{"model": "segmentation model", "dataset": "Sentinel-2 satellite tiles (TerraMesh)", "train_examples": 72500, "image_size": 64, "crop_scale_min": 0.7, "horizontal_flip": true, "translate": 0.12, "color_jitter": 0.1, "num_classes": 10, "encoder_arch": "vit", "encoder_norm": "layernorm_no_bias", "encoder_norm_position": "res_post", "encoder_activation": "gelu", "encoder_mlp_ratio": 4, "encoder_head_dim": 16, "encoder_fused_qkv": true, "encoder_bias": "all", "encoder_qk_norm": false, "encoder_parallel_block": false, "encoder_inner_norm": false, "encoder_moe": "expert_choice", "encoder_drop_path": 0.1, "encoder_num_experts": 8, "encoder_moe_every": 2, "encoder_expert_mlp_ratio": 0.5, "encoder_experts_per_token": 2, "encoder_shared_expert": false, "encoder_patch_size": [8, 8], "encoder_conv_stem": true, "encoder_layers": 6, "encoder_width": 160, "encoder_positions": "sincos", "decoder_norm": "batchnorm", "decoder_activation": "silu", "decoder_widths": [48, 96, 144, 192], "decoder_blocks_per_level": 2, "decoder_block": "basic", "decoder_attention": true, "decoder_upsampling": "pixel_shuffle", "residual_init": "none", "optimizer": "soap", "beta2": 0.999, "lr": 0.0042, "beta1": 0.95, "shampoo_beta": 0.95, "eps": 1e-08, "precondition_frequency": 20, "max_precond_dim": 1024, "one_sided": false, "adamw_lr_other_params": 0.0017, "grad_clip": 1.0, "steps": 6500, "batch_size": 128, "epochs": 11.5, "lr_schedule": "cosine", "final_lr_fraction": 0.05, "warmup_steps": 320, "weight_decay": 0.06, "adamw_weight_decay_other_params": 0.01}
Rows from block 1 of the decoder, named by matrix and row number. Rows with one number belong to one attention dimension. Each number is 500 + 50 x the weight over its row's rms, rounded and kept within 0 to 999. All counts start at 0. Numbers have three digits each.
# q: attention query (decoder.mid.1.attn.q.weight, 192x192), inputs 96-191
# k: attention key (decoder.mid.1.attn.k.weight, 192x192), inputs 96-191
q.79:479588481441477555574488506518494482538474425551431442497572506485465554607489460476521562588548456465508492489448474496446466523437497513547422480560548432461505500482510536443371467527511571535454509553574463517526532425489502532496450548440495623489402515369551498459529513457418396506
k.79:486457426576560556558527556421482522538492485495557514483488417425485430502434430444580514484521427517506425497463480449447612466442538537466522606496437487572535549474559448502482489509434457553483429468462513468529467469512371480463503471513445415461554623512506579570529530557463461446
q.80:521474486499491514459430513484439490592529541490570513472553546500532476541562499477429486449441449611513497568417602451475471497533468569489474483485487442466542501519500535428442433464426476514557425481529488430544533525559555429509516450571482506435488541585467493408490429503477495506
k.80:444513446460610425548507474472500614553469535579472455573506470551532518513425488486419536517610500452540519571509375443502490556566483600523525481574567570515361533514503399547396458539474535552489455518482513466519500428509465633521521509480496517430510529455504587541523488543503545477
q.81:483464415471486480563503468507455432522533590515439485551547454549524438593443468531509541547513426572639520514536504492457409515495436582513527548469524526364604468548525487437448497471465548483501561512537392503516434508457506525472457461472541542510421459529440525518502514552456506579
k.81:530549520499540421506516476515449511478507556522493504458544475522439540501470496451461531517525564467560491555486565518526566474496501543444578483445475423488477560490518524565497375593465466419549563514510499550505540515527456571478517526470574448508458509382471552489465522524533564406
q.82:482430498680500518575469480539506451501494529445475541439437548527479405507509493528461503523489411472566530451503521599559409497491525585585449511532576501473448458532476435516481448514511503400466534485503458496539576570618502455572503492508496462516499429413500462539526499653534463540
k.82:450547491461531534528536542500395607440534517533373468472493474521583466495449504537476492605482584436507435499523446429484545496571490547398512465488481439488474538512478450543471459452494458523490495484490577592490532483520476517492612587480484503516547574435562407475457592390540486577
q.83:557491479479437459521460419507496452664503542513447530537470496517611633450454427453513540551542460458500478478537583406432494493476486477560488425453469458494553410573543468521421485461529480533504478470428589452511511498499471505504541528558540548535502526474500499483570517540406510474
k.83:438502456497496451529510465452621546471491566544482534528472592426379549534487504580534562527514425484564503522513422597517581613506468530482533483460595543430602400600547436506483526440547529541452494505352517502549513595468561440474460470558539535506547530510525396541502464478476509460
q.84:501552481499600601565439428550521560501454499540443579504510483514494481436583540495534526414416551541493552528457546541445549528444457471499544510508504391491525500532459477556527568474515571419451481446524517501512476455464599472514494413496476528498599407507547460547516479537586471420
k.84:523431426447500438474513513452497629535514424498571564528446565521507574473561515545511507432515577534450481577449554422448498451512476391471464437493413473437559540483474492457480539438537515572499506535454553530648456547487551392505507529546404417564556562468535549520545461593588485527
q.85:509504497534544502520464405581474537490507486511488404518527488509381397587522531441471461403483461504537540553471496448486519463471495524516507515446593533536501447426522491608570501484548509406463403497527523446441551427406561563550523539507379573478505548488477510519516509350542520571
k.85:517424499574532497411458527447495497489452403556502511406540540438515533554424566485508524398527483528469540484428518468461470448431493508469533464421510481485519584520439425455432398579454510466481578580376470571615459509527476457553502503527554450453564566512458568490535457417551454458
q.86:484361502497559601571463530513570443456552459498540516526521450547502381500487570559527360446461467502514542530523554548523535467575489446553477552495451528475554574460454463498594581486508602518583518454490501472506459480492576469592417445476542621489509517544502443482521479506509467481
k.86:486585573507446477441519512497458441518470494559538595527483436585517483488561522484514464459527431601554555448426464425460478455628507477484440487562472617417443523509494554433455501475520471458488531500504432467486522400407563473562607523568424465612430524519509481510478475564451475545
q.87:539527513599519529553546495513435417516448541435484496520605490460490557584467467523535447487488516571551641390541606593532446492545500528471469579510541442405586502504532502524407481507436514474498536515524505554495475520553580542495604469479559495484469615449426490527458514575389487521
k.87:458398562400531522449513450492536513487639524519483670563553396461490484516507479512571500546503486566546513488385518422471550472481513559474519476509413534471497533570485497505476460479528451456509479559504471537595464467485477459490522468514441557463571535434494512517478551459567487457
q.88:515495515565419473476559483506396457540537566468459519385560514509512548552410444434471541492555470521589578443472536560534394466558507543468517563554440530488478482549396439432451484407476405487481432540350430484419404486569438555440547513462492513567515498436481431543509503529454516472
k.88:611429455451528494494500502564532565522540532514509545464523518543318501621562495532497534642573420479547431497498565504498526537485485507459511523480517414513564542494451487591529552627520557411551547562508523512596530453452504553494341510574542481517576452453433445485603504528511586462
q.89:477376424525422495517528517458464516532473463524516489448461494488507476448347558517451482518493515509590512533490523542629460432501470520571524466534406442537445524478488452424510494549552475523451511451480483550412515513550444454507569552360484449550533547555522540540486449529523527520
k.89:506488538488472551534537498532456459462534469532384511513436534544506503513592582415456505489467435495544528512572595529503444526550604521576478511530532534502508543434486484587528499587426567502463473455388550418552436572491573510514473472362595509483489368537502493495563462554460491517
q.90:507458420616491441503424497470549502557509453502567504476504439530477471367407569547528465444487484506519487501498462539570563419548401515496553477527475462532399502565504497516574508421534430530443472507450504529461434508528510460496619468519441413448584531608519510425463431439622604434
k.90:535430469529565503520490483545480602481495503454488407448508478505460460570514462458428525457522500511435476443469600395571434478447495432460485511512447523432490484460460515560438551497571479502492541517544529587544540506521507505527484503454457574558659454438566519589601495522481391555
q.91:464549466497480486504429493600498487506479531476523503534557589521516522533458572460565536633483465562510530554545523520513561500442386509548494532522483470596554399563543515493295540569515560489505528529541465425472493531525516493570593480466457610535561494523477493518513458431453454519
k.91:523452553563541509508547477502458500504500536545486459429398498457444586484430507548558530404505484506467546498512493502481528511502503566555458507483513488570432564465511500539452522533525561506486422488446502462618377448557614455438493553453578444536441430553513463502527515529410425342
q.92:563507447457572466517518497569479490534579614455514544560505515542530508579547393448451521477468458430573511505488537464449444510575474504499469492427466502473553526500553453509333510441448458459502493572539402575480536514463499462528487519483514366417389450455496528538439644537418485484
k.92:548510488507421587478507511502476592495524398517506513486510468399530443491456462524534511526531436468498489564444562459499502548499545577428438552512469471516558494538495471508533413520454530525596495485589523502489405477457452511464492579537525572576539501487613532481495519456515577503
q.93:501496470507549516540505584403585543436437475587489473558496508585472443417616449541443479416450527476480564522520542430462439481367525485462351565569497488458494490522514507421580511492507504457440450501510492491530559473507494476555543495576477516524517444418465509543545472437476491440
k.93:473504592576488577528440514553435456591419565500517513448490542603530531499517576461523487551538462463496484473496493502530498497616462537537477469566584485513461481490514455402459400542437453508465472457514472448491532507520611531548476448537458484510482558665527509454520515555445484503
q.94:528553510452461499498502424510534499569472514460495538570474500512525546484516478553458494544450541438374431497494472436420587476479419435463383482541527440556515570407490470454453454542469484505554518402499592535514559518501500463596533592435520396429526536527545536502524475496395507453
k.94:502485434533494459581490457481516562509575472528508501557501516495517450515461463467542539535479485520463466593443500297431526503434481586473566644485536539468569448479544394528502461481551514510454490537523527426430477483468492581482412468535505534445577584448518444474500442474457531475
q.95:457460455559430480439454530492511505549496478495563582457492467574430390499462597485526483424551440434504545508526479415479563494495420439472542449515507489512474469501541421478480521459469557442456394466530470458484519537555479515493511530492492453407420598471480561499515464547513515482
k.95:553503524529571506561530520483430550590546464441499476519529438440516574531522525437516504398524450612553481416473542469542546559529503584466444484527477515453450496428505556547454518399556485529591572521545401573455469433577521419553514487509428483539522474554566501555502491534509484557
q.96:504447528472434501613457492552516573533453495553548436494559538506454554459476516463495506541472518488501556527472554610530508408481632451517441518503463473477419415459514502460505488428495494534532559532433541398459450525496483464553452455423473477538669385413536441524580417483585460512
k.96:400536404497532536433534551473487539471498480426406554472477608602487519555491567416442580452514575554507581431467500449517476501499502455483560468419520422523510568542441458496529513523482490555481504570453599391466483524502491431534506547519486519425533541454552494503531474488555403511
q.97:491524515492523545507478477571556575473424431487527464595432545472500624531587452521524587387517541471448450527551559518512477429475496437496499496453476460538546428518518505469389525466539451481587484516563497426542594580542468436556550440490477450509491454410523500546597503526544438403
k.97:575486470446572517529516488468487555571493513552468481533482435581451347561575472576511563378527511459443542466527521481488540561443549460456464497458491445470443481485421456458488474413506491494510484593470464514492481496533458458456518459477520436544557543464546483481474495578534497615
q.98:525528495601478494498500509506526504548514543509385513494470428485478392476515522504396445447463490570540554434497480456598481528516439528538525475523541507526578470478543568554496440425480524534492454499618440500458585515539463535585535534500480545461473589568498551454474452500452495483
k.98:596482391665459517526507447470533520490565555530467499537497492513511474444600462510478497489519546574449519438478489518463594491532420519506554426435474615549488433556521467549512518483488554544414514488503361518484423530491470503548514479492509439493446503500475435528489444415477508606
q.99:498534458547436564484429501580543470537462587572455559577445415410562525445457453459484561452570511488501465525538531480477435475475459472463500476523465489568571385479467580502477425440465556523506509533520476457506550589554527464488495510475522490543516505380560499368514518592472535448
k.99:564512406529497450554536502445568525515580445465517469536472505523404430613600490507520552519489530468379571461460552435523363531473528503561476540485416428543514512489500479449443505399411456550460504461494476534486480522594451421492439471481542452519508558545524554534474489422480482553
q.100:580524508478448486552511452411467566513500552561473541539468420534485528516520441510474397481451500569533510508475500468485561568472459450530552456473439513511489526524615468525458500520447385575458515557558525506519520497565567534552450505477509515398432527541490525578394567542502453460
k.100:472527514496450487546482479479421484485465527490368538461526519560501539550540477497388447515469487486496457500529480473571552482525531400529519478591503480504516382509453551444538415459542538547463516540507451453532497437535556520496586597520480492509543466448524536538442476488493464547
q.101:450518502547471501617500379436480585543504460466521485478498441533503432486518503607582404500579462573521448450496484480553577511581505526577569505499510477480511464559482461454470572497475377532481497459625586500614487483547523582471603481517508568576428547558451422542492541474438520503
k.101:521449610525500494499537421479541568498464510586509575517458470487497470466468502437443447585459542489434494523587498526465452505542467526442500497524506571527580506498454478516518491454571420508473425469483466439457552531563418530513517488492421381458524600450485621551458450470525524579
q.102:560443537445458553548525493519491559576478548484521483559486512567426598543511477530443408513424519504471440416531517518516467535441490477546459495477426560567448463524456497479415393496500534555497519472493426530555477413481503438493555515512486490458542510517578570393432428400480404449
k.102:504508429479467393468501487510504480523553518367526490457524510567460482479471517539446400507524574468371507543536512551512526544535471500455481434448504420447412522454533499513518535406540595518537541505559428444536410545369493501548415445538482514483429531527560416460462520461482367529
q.103:526546486530441462555473575472473480458532455516562528535562559523539500518549559511522503457608486561446545496502518508526510473490508456562528528600532472510487517501515551482541462503511570530517514541463586480460517473466549512438376422533504555575583501532542422545590574561563453433
k.103:553473472625592625510552536484540441501459550395467445509540571469578518497526530573532433474541474511392554605456578536415581577465550431399502474571548545503557536502414468483622520494466586436470450501581528489506513532529574520530514497474552432497475456495441576485512545488524457459
q.104:512514482532451558508456551539486511501535456448507458597493459457459533440408471582490495542497589427540572476478453534436549569499464496529423462525467527467495486483584489504516549504512475484459496541482460492504391429465447439409358425434507437494506471535558513419547541516488496375
k.104:511601442479516481439485542532576504481495537399485376452449549616518591565457508522549479451537511450421520523513458475477484523498553556519446496519533468470532459410468516513485550545476540478453550414522531474518586471375546454446493525427485646494434415514412522449494495571452462527
q.105:544608494527531464487492484507387459547500512427462542419497426527539593462516541437514530467460496537583576466485487539523561516474471565561435506491567456586559476538476520499417468442492488517450435458353430575536526438498402479496528557536484542510411489430412433581507564505576532511
k.105:517515566481507466495525427514387396573450545559560462533521460522488487503506522468499510560478456488516450478510504517523439424461532499534489542439477443456499513411473534546557474416415464462428519478464442519586566487571445447556498610572487605506509375588488384533556376512538535616
q.106:430536589488517480447492459533391539501527468500549520490539459407551481498535492461525581506494495538548450572468509502586528478543503521489484503586524453465501417461508607482501402451494464472596511434429600442474481453477423510410554471534552566511563438422506491471464494514519469458
k.106:414484553505512570439548552421497525535545517481551503524627567498456487486515486483460455547480507542455466445515494509503493546448484475488568485462500483471558457528453554492514449462453508466566494594433537471460570355551591494533439480561426444423466460581507597560536475502531533511
q.107:542527589520521527523467502493526410461438576446502492488481519462504568465595535443576551467581479400456562545484465526393562419522501457471523525538514526606491460537456483481502547428458542409391466518461516543637570510504606476483494463556481536662490526460413534605431503516437461406
k.107:472497438458500478473503506547468449475569454480564540516570538447485397434509474414484529409528419463476478489544553430492394535512591489540424437448470468442581614494493503490538566462482449477600525508546467377485485465530442512406411538524480393504441606453448456567526549465549510504
q.108:519472368549513521442573434568441451522460496557472513630456442510601493571525540522467421542494524500528587525565587540503485404571540502557483531443507490530555464476549470517386508401466427453453426563559456464569446488467472501490545537528448517620530423525532545400417455558439492549
k.108:491502418565457545557500539453479401465455519462463550569390477488473393508507477561476478536472496446510495566532563513492368508451502429516445543420446494527468535569416442484616551451491540514516524478532546487503462494465529501550500479543521476597456414537622439428553507451503482497
q.109:444499505621514527403456513497444522536504448513399511430513530466542495555475524550500404531486489570514463470496435442515537525502504508483478525508544540562463381471464508584536426579499497560550525490395523546494459433566508490471491431437518541564517450581496515481556479603613584351
k.109:552377485519564486489601547556617509498483623414490508563464382542548563585425520516520519469506451494501584478474469459595466529518529445514436542444523569498470494440466505528562505470519549523596442455408479465577475435468483521471533522444521562506546507606570510450593495487503524549
q.110:416473457443453464485418474504474526482437476433580542520533516574499591482458537493507509558549465574523528575449444565567549562476526522525548488469452475474567580481495532437459443535418465510503486549509509573479491402439484476489567470525452489437516387545540573526425450501460488412
k.110:509509478459459402556534463501497569385526530497520533480454469493477499512471598473527412466485573484503578576585494480499462486528502471438497504512413497541525528584472543496514515563444421551583482536411563436481416357517547528557461447467477476519521498511546608619473462545566461544
q.111:551544470590486522493613475489514368368528486429487504454501468560529559531479439531561504496549441449553499610410571445512606445464527474513423476471498474549473460555494435493556536559469590480504509455424503580474459530492532503528628495408466453522384565493476530574443451550475574476
k.111:520440474503429493535413446587550438408546478465479510479434434480509544510486466425513483494555496530468523544476545451536502480456549510519532505491407459491392528500535542537533551462485512554458489483440494455513493564478496569370520570587502514400478489445516481595462484586552468573
q.112:460584465600543532494553576455453454568502539565484625439498554440546512464447476547562438597544569440583574469438547458503449478532480414443505428516446522511419446551400421594544425498520512476527570550542481579508499523525565533534540468380464460452516386546562486469520588445565486385
k.112:557479460583529551565530510475579523506574495415518533503548527596469462437448543519543489500521458550500583506432398468555482475560578555488507460492507457536468517552434503596567493530532548481541514552445559522467441506417456495469484459460500478566531485586574544539435414566486585588
q.113:446478515536478432544447515511448569586465436543479530426543515547474487517440492549413396448523510572465568422455515559559585590549533487488469441564493608448474511443462426514535517562499389546526583466481491517447511491526503555540511457516479597413516463513503537539384497477550520357
k.113:562476539577482459507509447591561505540501523537371502421419572545520501459377577480462551484540504470432539488451527493541488530500479492492409490449480517650478437472495530533601470520483462466526541568503447562530591426472402428584566459458492476550478580555444561431444433440522534456
q.114:477441374497500451498565483456405534410539450390478567461505470464489499501502498433453416500474482600420520513450541455515465499412529504534507507469463507574514522544515463588564494442463542464609580469424496467526469499442540466533489504461530446467474477599515496507497504490530529507
k.114:499448517486442481434460571497420515510538473565448490424431439530596617406510479451533519514470529422506524540466420552499507390476601494474473547494426532490534415528462587455552479527514480563447580561474500507537519483490480507450497606513475559522459516603555464500424585491515512582
q.115:496554467442486486529490468492486497475484537433493534481546452502403466546495536543402441559463548442453536492540389547503379551414548548548472480442572561529572536582551618594485452546501453470488547526530443467532508478470513527525477582494456487486517532569468536540458490398496511475
k.115:511517503596507524542506498605462530642481484505476517471480525481605512591542426479534537502495574493447460570539533506512471483542446432482486437416494468456528490485572491505492534608561568406430513498572451390527600554507484538410485464476429533503515496559512449499457543482526388584
q.116:412463494578470492616551480481474535457542513477466506445528528542425476489517473580509467475460534421524466462534513537516541371489564601542511526498530540434576490520485522583497483537606553425509591513561518547454425530470538559498657502426573492468412456522552389426429445509505555495
k.116:515507446574476535525422488573494470455517514543483504493388496470554574487560442512488480536522490549508531512533511487505496438611516494458542402495524502537465422431537511585471487511407469499470490508482466465532526457550406395515583453431443545497544459429512477507485513580532439587
q.117:480425538496537553533532514500420625441425483567447491503503483444464626525511446498466533500520502591472465488490603476509513491521525478518421526519410440471493489417527491556451461545422523544538497519425536427491430463510548566450555511598559515531523436451502411465488494415441428424
k.117:455536583327477477500493543547454429568480482473501485483537566485509525511505481501561476575485491488454450504545487544449475534528519556505500569465483480552582476486465582435514435485454503538532542480569508500510689467455550642512511552499498506462549461509503529510481468592573452503
q.118:500505516494532533500491524441424368557527519555570538452445522461526475497589471463500536477528474389613517500474543549534477455523503527506548478442536568389584540567559549575531555491510474435546635591483532461476447524473523475434441454512486617535448471462443428534488502508470434437
k.118:498523446524541491487544444431514510511508485438456503454487555482510446405577521445536446533574531436557502559547451463430536423466537517480580578521520470631597449448520537491529494614466447466417520492476562513495538442428430542526548445434510528529543533513519493552530456558513573521
q.119:492509511479508566517422475549466461484556511477600516564470482507537607471540429442488564377502450459543488553472527577438479567374513529472449506572496451492508547546470559446345433523443559537442468514452536442521526562393560535421418527519524516588516569427497469470406493515515414536
k.119:439560486513496427443507571511419500559526431541547576494465470580641480540502416448436579493565493480562494495510560555557456484457506545572514551501585484449530575450476579497539538489450550520485480518493545438530465430546444548519429510526535537508442456502537616475456598476507431551
q.120:538549475489496464462519572559480406460459503652434505458552450560480473477615479474482477484459523567548489520488563461422538456417476433446464429463499491562484352497444450463556432502515481510444398475472425549517514504523540476454540587543398471499501605433457565636497523519588559450
k.120:585492499536522432512422507574516360507439523625431468569496523555511427544576501519480501528493508527537551523405506508445451507560559459477504531520480473438429462427464557551457428456525502417520415498495413498473452540531444490529619475418553420397505444559450524407454503452452472539
q.121:462638505489351464519516489479472507522446583472489478477489518510531535503460504516512483552482494461540499442568531447513486475447366521538471502545506467462499528489496540488430452527502475550423541499520414586428478447461431505541461484541430468488442458537612596529482506495498476373
k.121:523570541555557494515488442503568529532515548464539530496480537597460573599484495488500547491464443511526507569609599512544460572521538414501461543561500417470499484509552549551467544518451485485457461492506500405542419504516516460552555433462455585502445442475517533542536512512445486488
q.122:542563495536535563449464500546347427417514484540450466505375458535434471497490518583446476433493494440580509564556423513536531407482545527432569452497509500394521486474542505477494521440451491415490501408614545499508459472434469505476399516462523468471541543461472488455491551597471482461
k.122:506564530605616516526518516510561400472497429507524549521438525549539495435495451556526559521464568408621522509395503628565532421555465520480403497578526467524510449458539543533466555507477438544535527515448507451545428413515437569532516468484523492521446460504497521444521591581457556449
q.123:536456532495459434619564483484473521471472520522499536458540449466546476532561495470537503568520576492572501392535556530514502561521519541530488517437504521537537456402477472444426456533440471532430536441583453550576424575542478553556603599558491483534522533467637477545473562527534416431
k.123:421528534550476475522560440490486544517374458553540529454426492532436539531555380420454551550440553419421483429576501514564447459572517507488460506396521531447475549506386540522439448638502453445509493499459500563430529448554436431483548476528469516508488447439495572433514469542558557565
q.124:480498591497484501557406506457471521504419540536551568433481476466496551445567454506524519460541550527524488473501580461457517535456514426512545435562449449507459495470483480554531476454514455528500504485522487409533518593471597425541452553628475470453497452388552418597419505471453456390
k.124:454494574524435395442557454509494525526474518503494475434588505542404427390563536461538446547485401445488480543525461506473477498569589472525582493643507414516573518516521529458564497471462449491481402484546508574466529513455490540490458380609488449456550456466505510488492547497472539469
q.125:446436520621495468432479548602535523451493504424527397498466612511507510582502561468423442524552535508524502507497452336432544471502448481475597523481524564464434528537472501466572556485544457558571520533463539479473527510492560497482569486502483562499552545577432523446486537417528464447
k.125:527487549580532417494444506526532479461494510515586479545505519515435458441653553431595381539518552602455554468527621552449550517417449524435437498553494491444603465441509476495518463455509506586498491507452396457540436529524541499518584437439520517483488602504401474601512507450569596504
q.126:503439482602411552447497490562501579498407517572542516532459567557554501581542576490557413524471590513518533479446529481543458482537508478573532479364548499543506551488628502547424458509408546549416508603469456463500465556527491524478503505519482512619598504622471535467503496509606470501
k.126:417578413471566480550475571487456565460441464550480498456487560545547484466622497474517436466424499522499522455538494552555429464499477514535571480460425440450532568542549517498404546556552573447481458534475484509479453570533492534563631439438453458456480565556493495507488513518556409540
q.127:539549449496461523473594526482440449489466566449487471484439426511441599486507475558526526472493503379508472408444553487433550446485353600552529586457499545606536518580520413329449491499484561438509492521472470611512510486508521492542465565506536417456381582506553507542523593574519443450
k.127:564508479490519415513422494469481377496509455496561461417462487508511538481471431443521522534418492481342531502529517610462504471503527551567446507550486490501510493462550403489457557415517532494475431508520426535504478541407502489431443493484551509476432494492523573602472566502511484597
q.128:346553550583434542554503491626476509520588514521474593476587478479507523467553509543499503519472455555594490499359408462508560499550523528507531462540507489472483491460462514417467433522545482545435438537392592494444510495520472517502536407560387474563450514576531482479490541419550405576
k.128:575508563494547555548525376520514513539519534453604617501552502539555487455506464463458557521523479541524515451483521525532437436546503383492443471443530472490492519473510482506524529443497443580455573517514419449516467527500478482604555510373492472574519521444467463511507409482455440575
q.129:521522546578432518602463454473517453489515338549506538490512475487603589487471447577544612537553445494528434545562515379564515550538477425506546474411507421549488596328463472559506431519413402506500461430409512570521439521504429557463577471505523489498532568490514549421543491533443456500
k.129:545432444442420572525486525548582523501515547421462511573430547516510633545450425514454543451522523492599526523521587500522420523460556528459552517507427485519446450524517518453463561507590490499606562462479511432438516436446534424510458524553424491435427459409498493565512484495541446519
q.130:602422535481565471497505498496527520600586592547450475473465476478450546527553430517504490516503475479582427569482457423428506457574542482487504492531578475488426428487554504502451521483540463501527531532596566478470500458546494518502573484490414546525471508459533470409547565528427596468
k.130:471537500413452539500625493463452559584471542484490502548483456439540553427563544455505482606549575558505396520515597550441446523582414493565526496528405432397529497608541460592436659555535525543575552523450514447486517530436539480519448450444508564538582463470541452477455627528508579523
q.131:535405504440505483391502511410497573577495409458466451421472467549475501601526493524496517542468452458497497461579488484513501534453566525498487547524536557563495458374454511462437573515456454511542524425564604397473591484556506489521560503536518601502554416489532481532517411489515584560
k.131:427551473474453503532590503562521574549463417491474456589566480489503477473522541410586423482509565563479487539535517563498489482559481497573580564509534525515620531571513493525523526524504429480527461417439490363486576603460488455616518582471494547459506470481448500466474447562607510491
q.132:541497522563445510447521520522599423504445451499603445452489588534533596548574543542496427595530507498467433483543521461542459482598530504558485486552498384585507476486542470550506525444501485478528497436492512481491582575474599527407398490491550595432575475451486470557441585550488538521
k.132:568542417520503468660487562465460561511480512463496435569495527478595589549558528524507458404530495545548545518560452488540593480527474504515508530532508535529536413445479483459470528398613463485490506448463506599450550424508520507408495532424466490493493501506534445535575535537499506475
q.133:520487473506542475562476558503465532643513450591565427518456576394492602461535498556511600514527529505502582518523536504534494537545461477488556498477472479499503500543462469605530515498512434493565563475539530493446500466488503494459638528527464551460527505491461380450532529490486573525
k.133:430458493446449444505546440431502487480504565458526495576432464551517541526464538372455446427504410507466405510596483530473520426463461572545555452597560376498553493460519539510398595557522533381489524439565574426529554489518497526439456497486564535504404593470502481510570469469544468464
q.134:481509511447450545512456496589473391476499541474535452535483511433546510557601529539540477488455462449499502569511564462498471483515532554512517367480514405509486504512568485393490431428551398475431664484542429473537455559466545436434510462468557487433494527588478447488524510524547522425
k.134:565512405471499510521498638526422553523543407457443562486430419491464583437467466550512492399540442439491458502494599401548553487550459511483521541424472488526483563484614467479499538542456491501567546551520502570519466550477541518511464457476463526440491599505571451472492518486525472427
q.135:601487429477532489464451467538476464551527581574466427533474428567453468512522481472499512519434512449549483505519527567562491464380616491530492526513491602443586515483598545571404523524502557432614503517582497417514446494522612473468451549494495537453493459463569564497483497475469487579
k.135:451447445488517466467560490477486490542467489448470505457442511460499484565453499521419440569480534535515501505524525467516512490578460572583548445440466546582463544532482395590548500500440536506525450545575386518464447536564515470517520473459480613562541398502449434374469438511476548499
q.136:478448482466621534557489483449480425524527518569539499413538481536464466445562426546571492451504526528684502527503445494473507442423545560484499485536545447460529515501495466554529438528512514506467534525533452504420423510461511527468603420400496462475397522548515497508523593497546586557
k.136:500430552465509525488517497550412509550521501479538479456492532507538491562526505563486559506517450431527530509473513513481519536542425421604485514447494508392564439485388419411486510455507369549556422462457421522558436468532584452507466506438479538520495439428462528540492452552485565421
q.137:504545453446536550441598516555505537436523486505480475490561535530486588473455512502521565473531503519485486447517528503517531536435569453451478543492417536429548490425451417503482532529487538379467460458564467502411503638480499587478491546380588450484562544455579631456480417455554508558
k.137:508482473480463433475498466540465467484461467494479488581534469373486483438604483361526423512503525510579555524418420486420463588476514516570497480526479477535572523514465454552503403472483417547474420477455436510500501514546464419461480452461485470510543449444400496582527465514518588561
q.138:498445477469542512480499492473560439494594493486573475548505593550521496525521421495529536414468490420586506486454649536481448406452444561482505491424438487469562557552569391555520415479507545408557582532509489590496442464568454483377531546465477460477430562451517484571547595530456434528
k.138:558469443453590568515472568591510499537553494453487479481514497512467518491406489432486603463528453490553531546527532539484474567515468502547471479487552533471431479547554416417502498577494408461482495383490448525558487537461462561423460445515509539493533514560508518598481470500514513394
q.139:531538513490373460573488503482562515609467497529536459538530572468453467476515492432409493536457490528442567489428474552469547523614507589489514430565465429509507490493493424524477498446499395484550487551441450533496520590443478462539483428542530544467415593484541486415523507580520495529
k.139:486578407506485546466489542486386463462486530538556521489456543489544498527501566503536555528534563503547489501423425446515375506480588570499525533518655544398561482520548422531499465513537466463436470552501484570433565413462514584468532430489470427586494467416548430579498538472510476528
q.140:446542442486523559457577522561585414423491402450500471505563534554481521521496544512563435465454498495517486561522497409576467456484578449540496480511412579487597482395497568566443611556514488421486517530484432467517471452467521593567467487542496505587543502492491532573519537507494548526
k.140:506465551497470485579524499430534580489487503381467484541506443581434478537566543527502434475549536512498633498575520529446437442584504429582455494599478562479530513527485395492414557521486535501454463499439582489528555539528544468566570531515499587500588424483450424558432481394436476497
q.141:614491547520550512406477540591566496594499465556468443471417596509563554503510434511487608588478442459493442580511501553464546525500484454451465504488463472553533539430491513465449582507520444464524501562508543449457546499465633490447370524502445570468547566535540476546453505569490483600
k.141:463440401482453508518525429542427547505469483479413559488475472508498578478479552454528478523512472466475491469493547459510529438470483435523488487494512474436529440371491513488411547543447525588460523520494437498463497571553490589533468531561560441486442541399502550519444603521534454465
q.142:524449502451476530501505424531619468489510473412497524585505455414463531420512459462527608465570510440406458489484537361494560401510525506539528476540545538434525519522609536493475405491519606391491454511568482454429484555453467467462486553447375540579544538522501464521533492521514457553
k.142:477498587468474542432428564476465534561492453455379479496469523404469566442488616406472454586451520491527490450521601559515384528482496474569471474469578583422465521502474506443500452499535479496491560572486454613566494503510505480510484563482552465543588340402460401499550438547449445470
q.143:479571462445490528424575462616525430446429537425485517502540438484504507520553617445517443555460489505477483412515541460494530466593556588542495497460499513442530462417524414549485509556462477429508504507458545538588454532564454588504466545487481455581521558438435555541490509462570559520
k.143:546456498407545449593515488588553580549492461476517448506460530490521540521462448415568520541546473465486501595522553500454528575518514515555414526480524517540453467473476447546492479573558551515594543499589510390489436555489445466555532551552386542467557459464442562435475432499479513604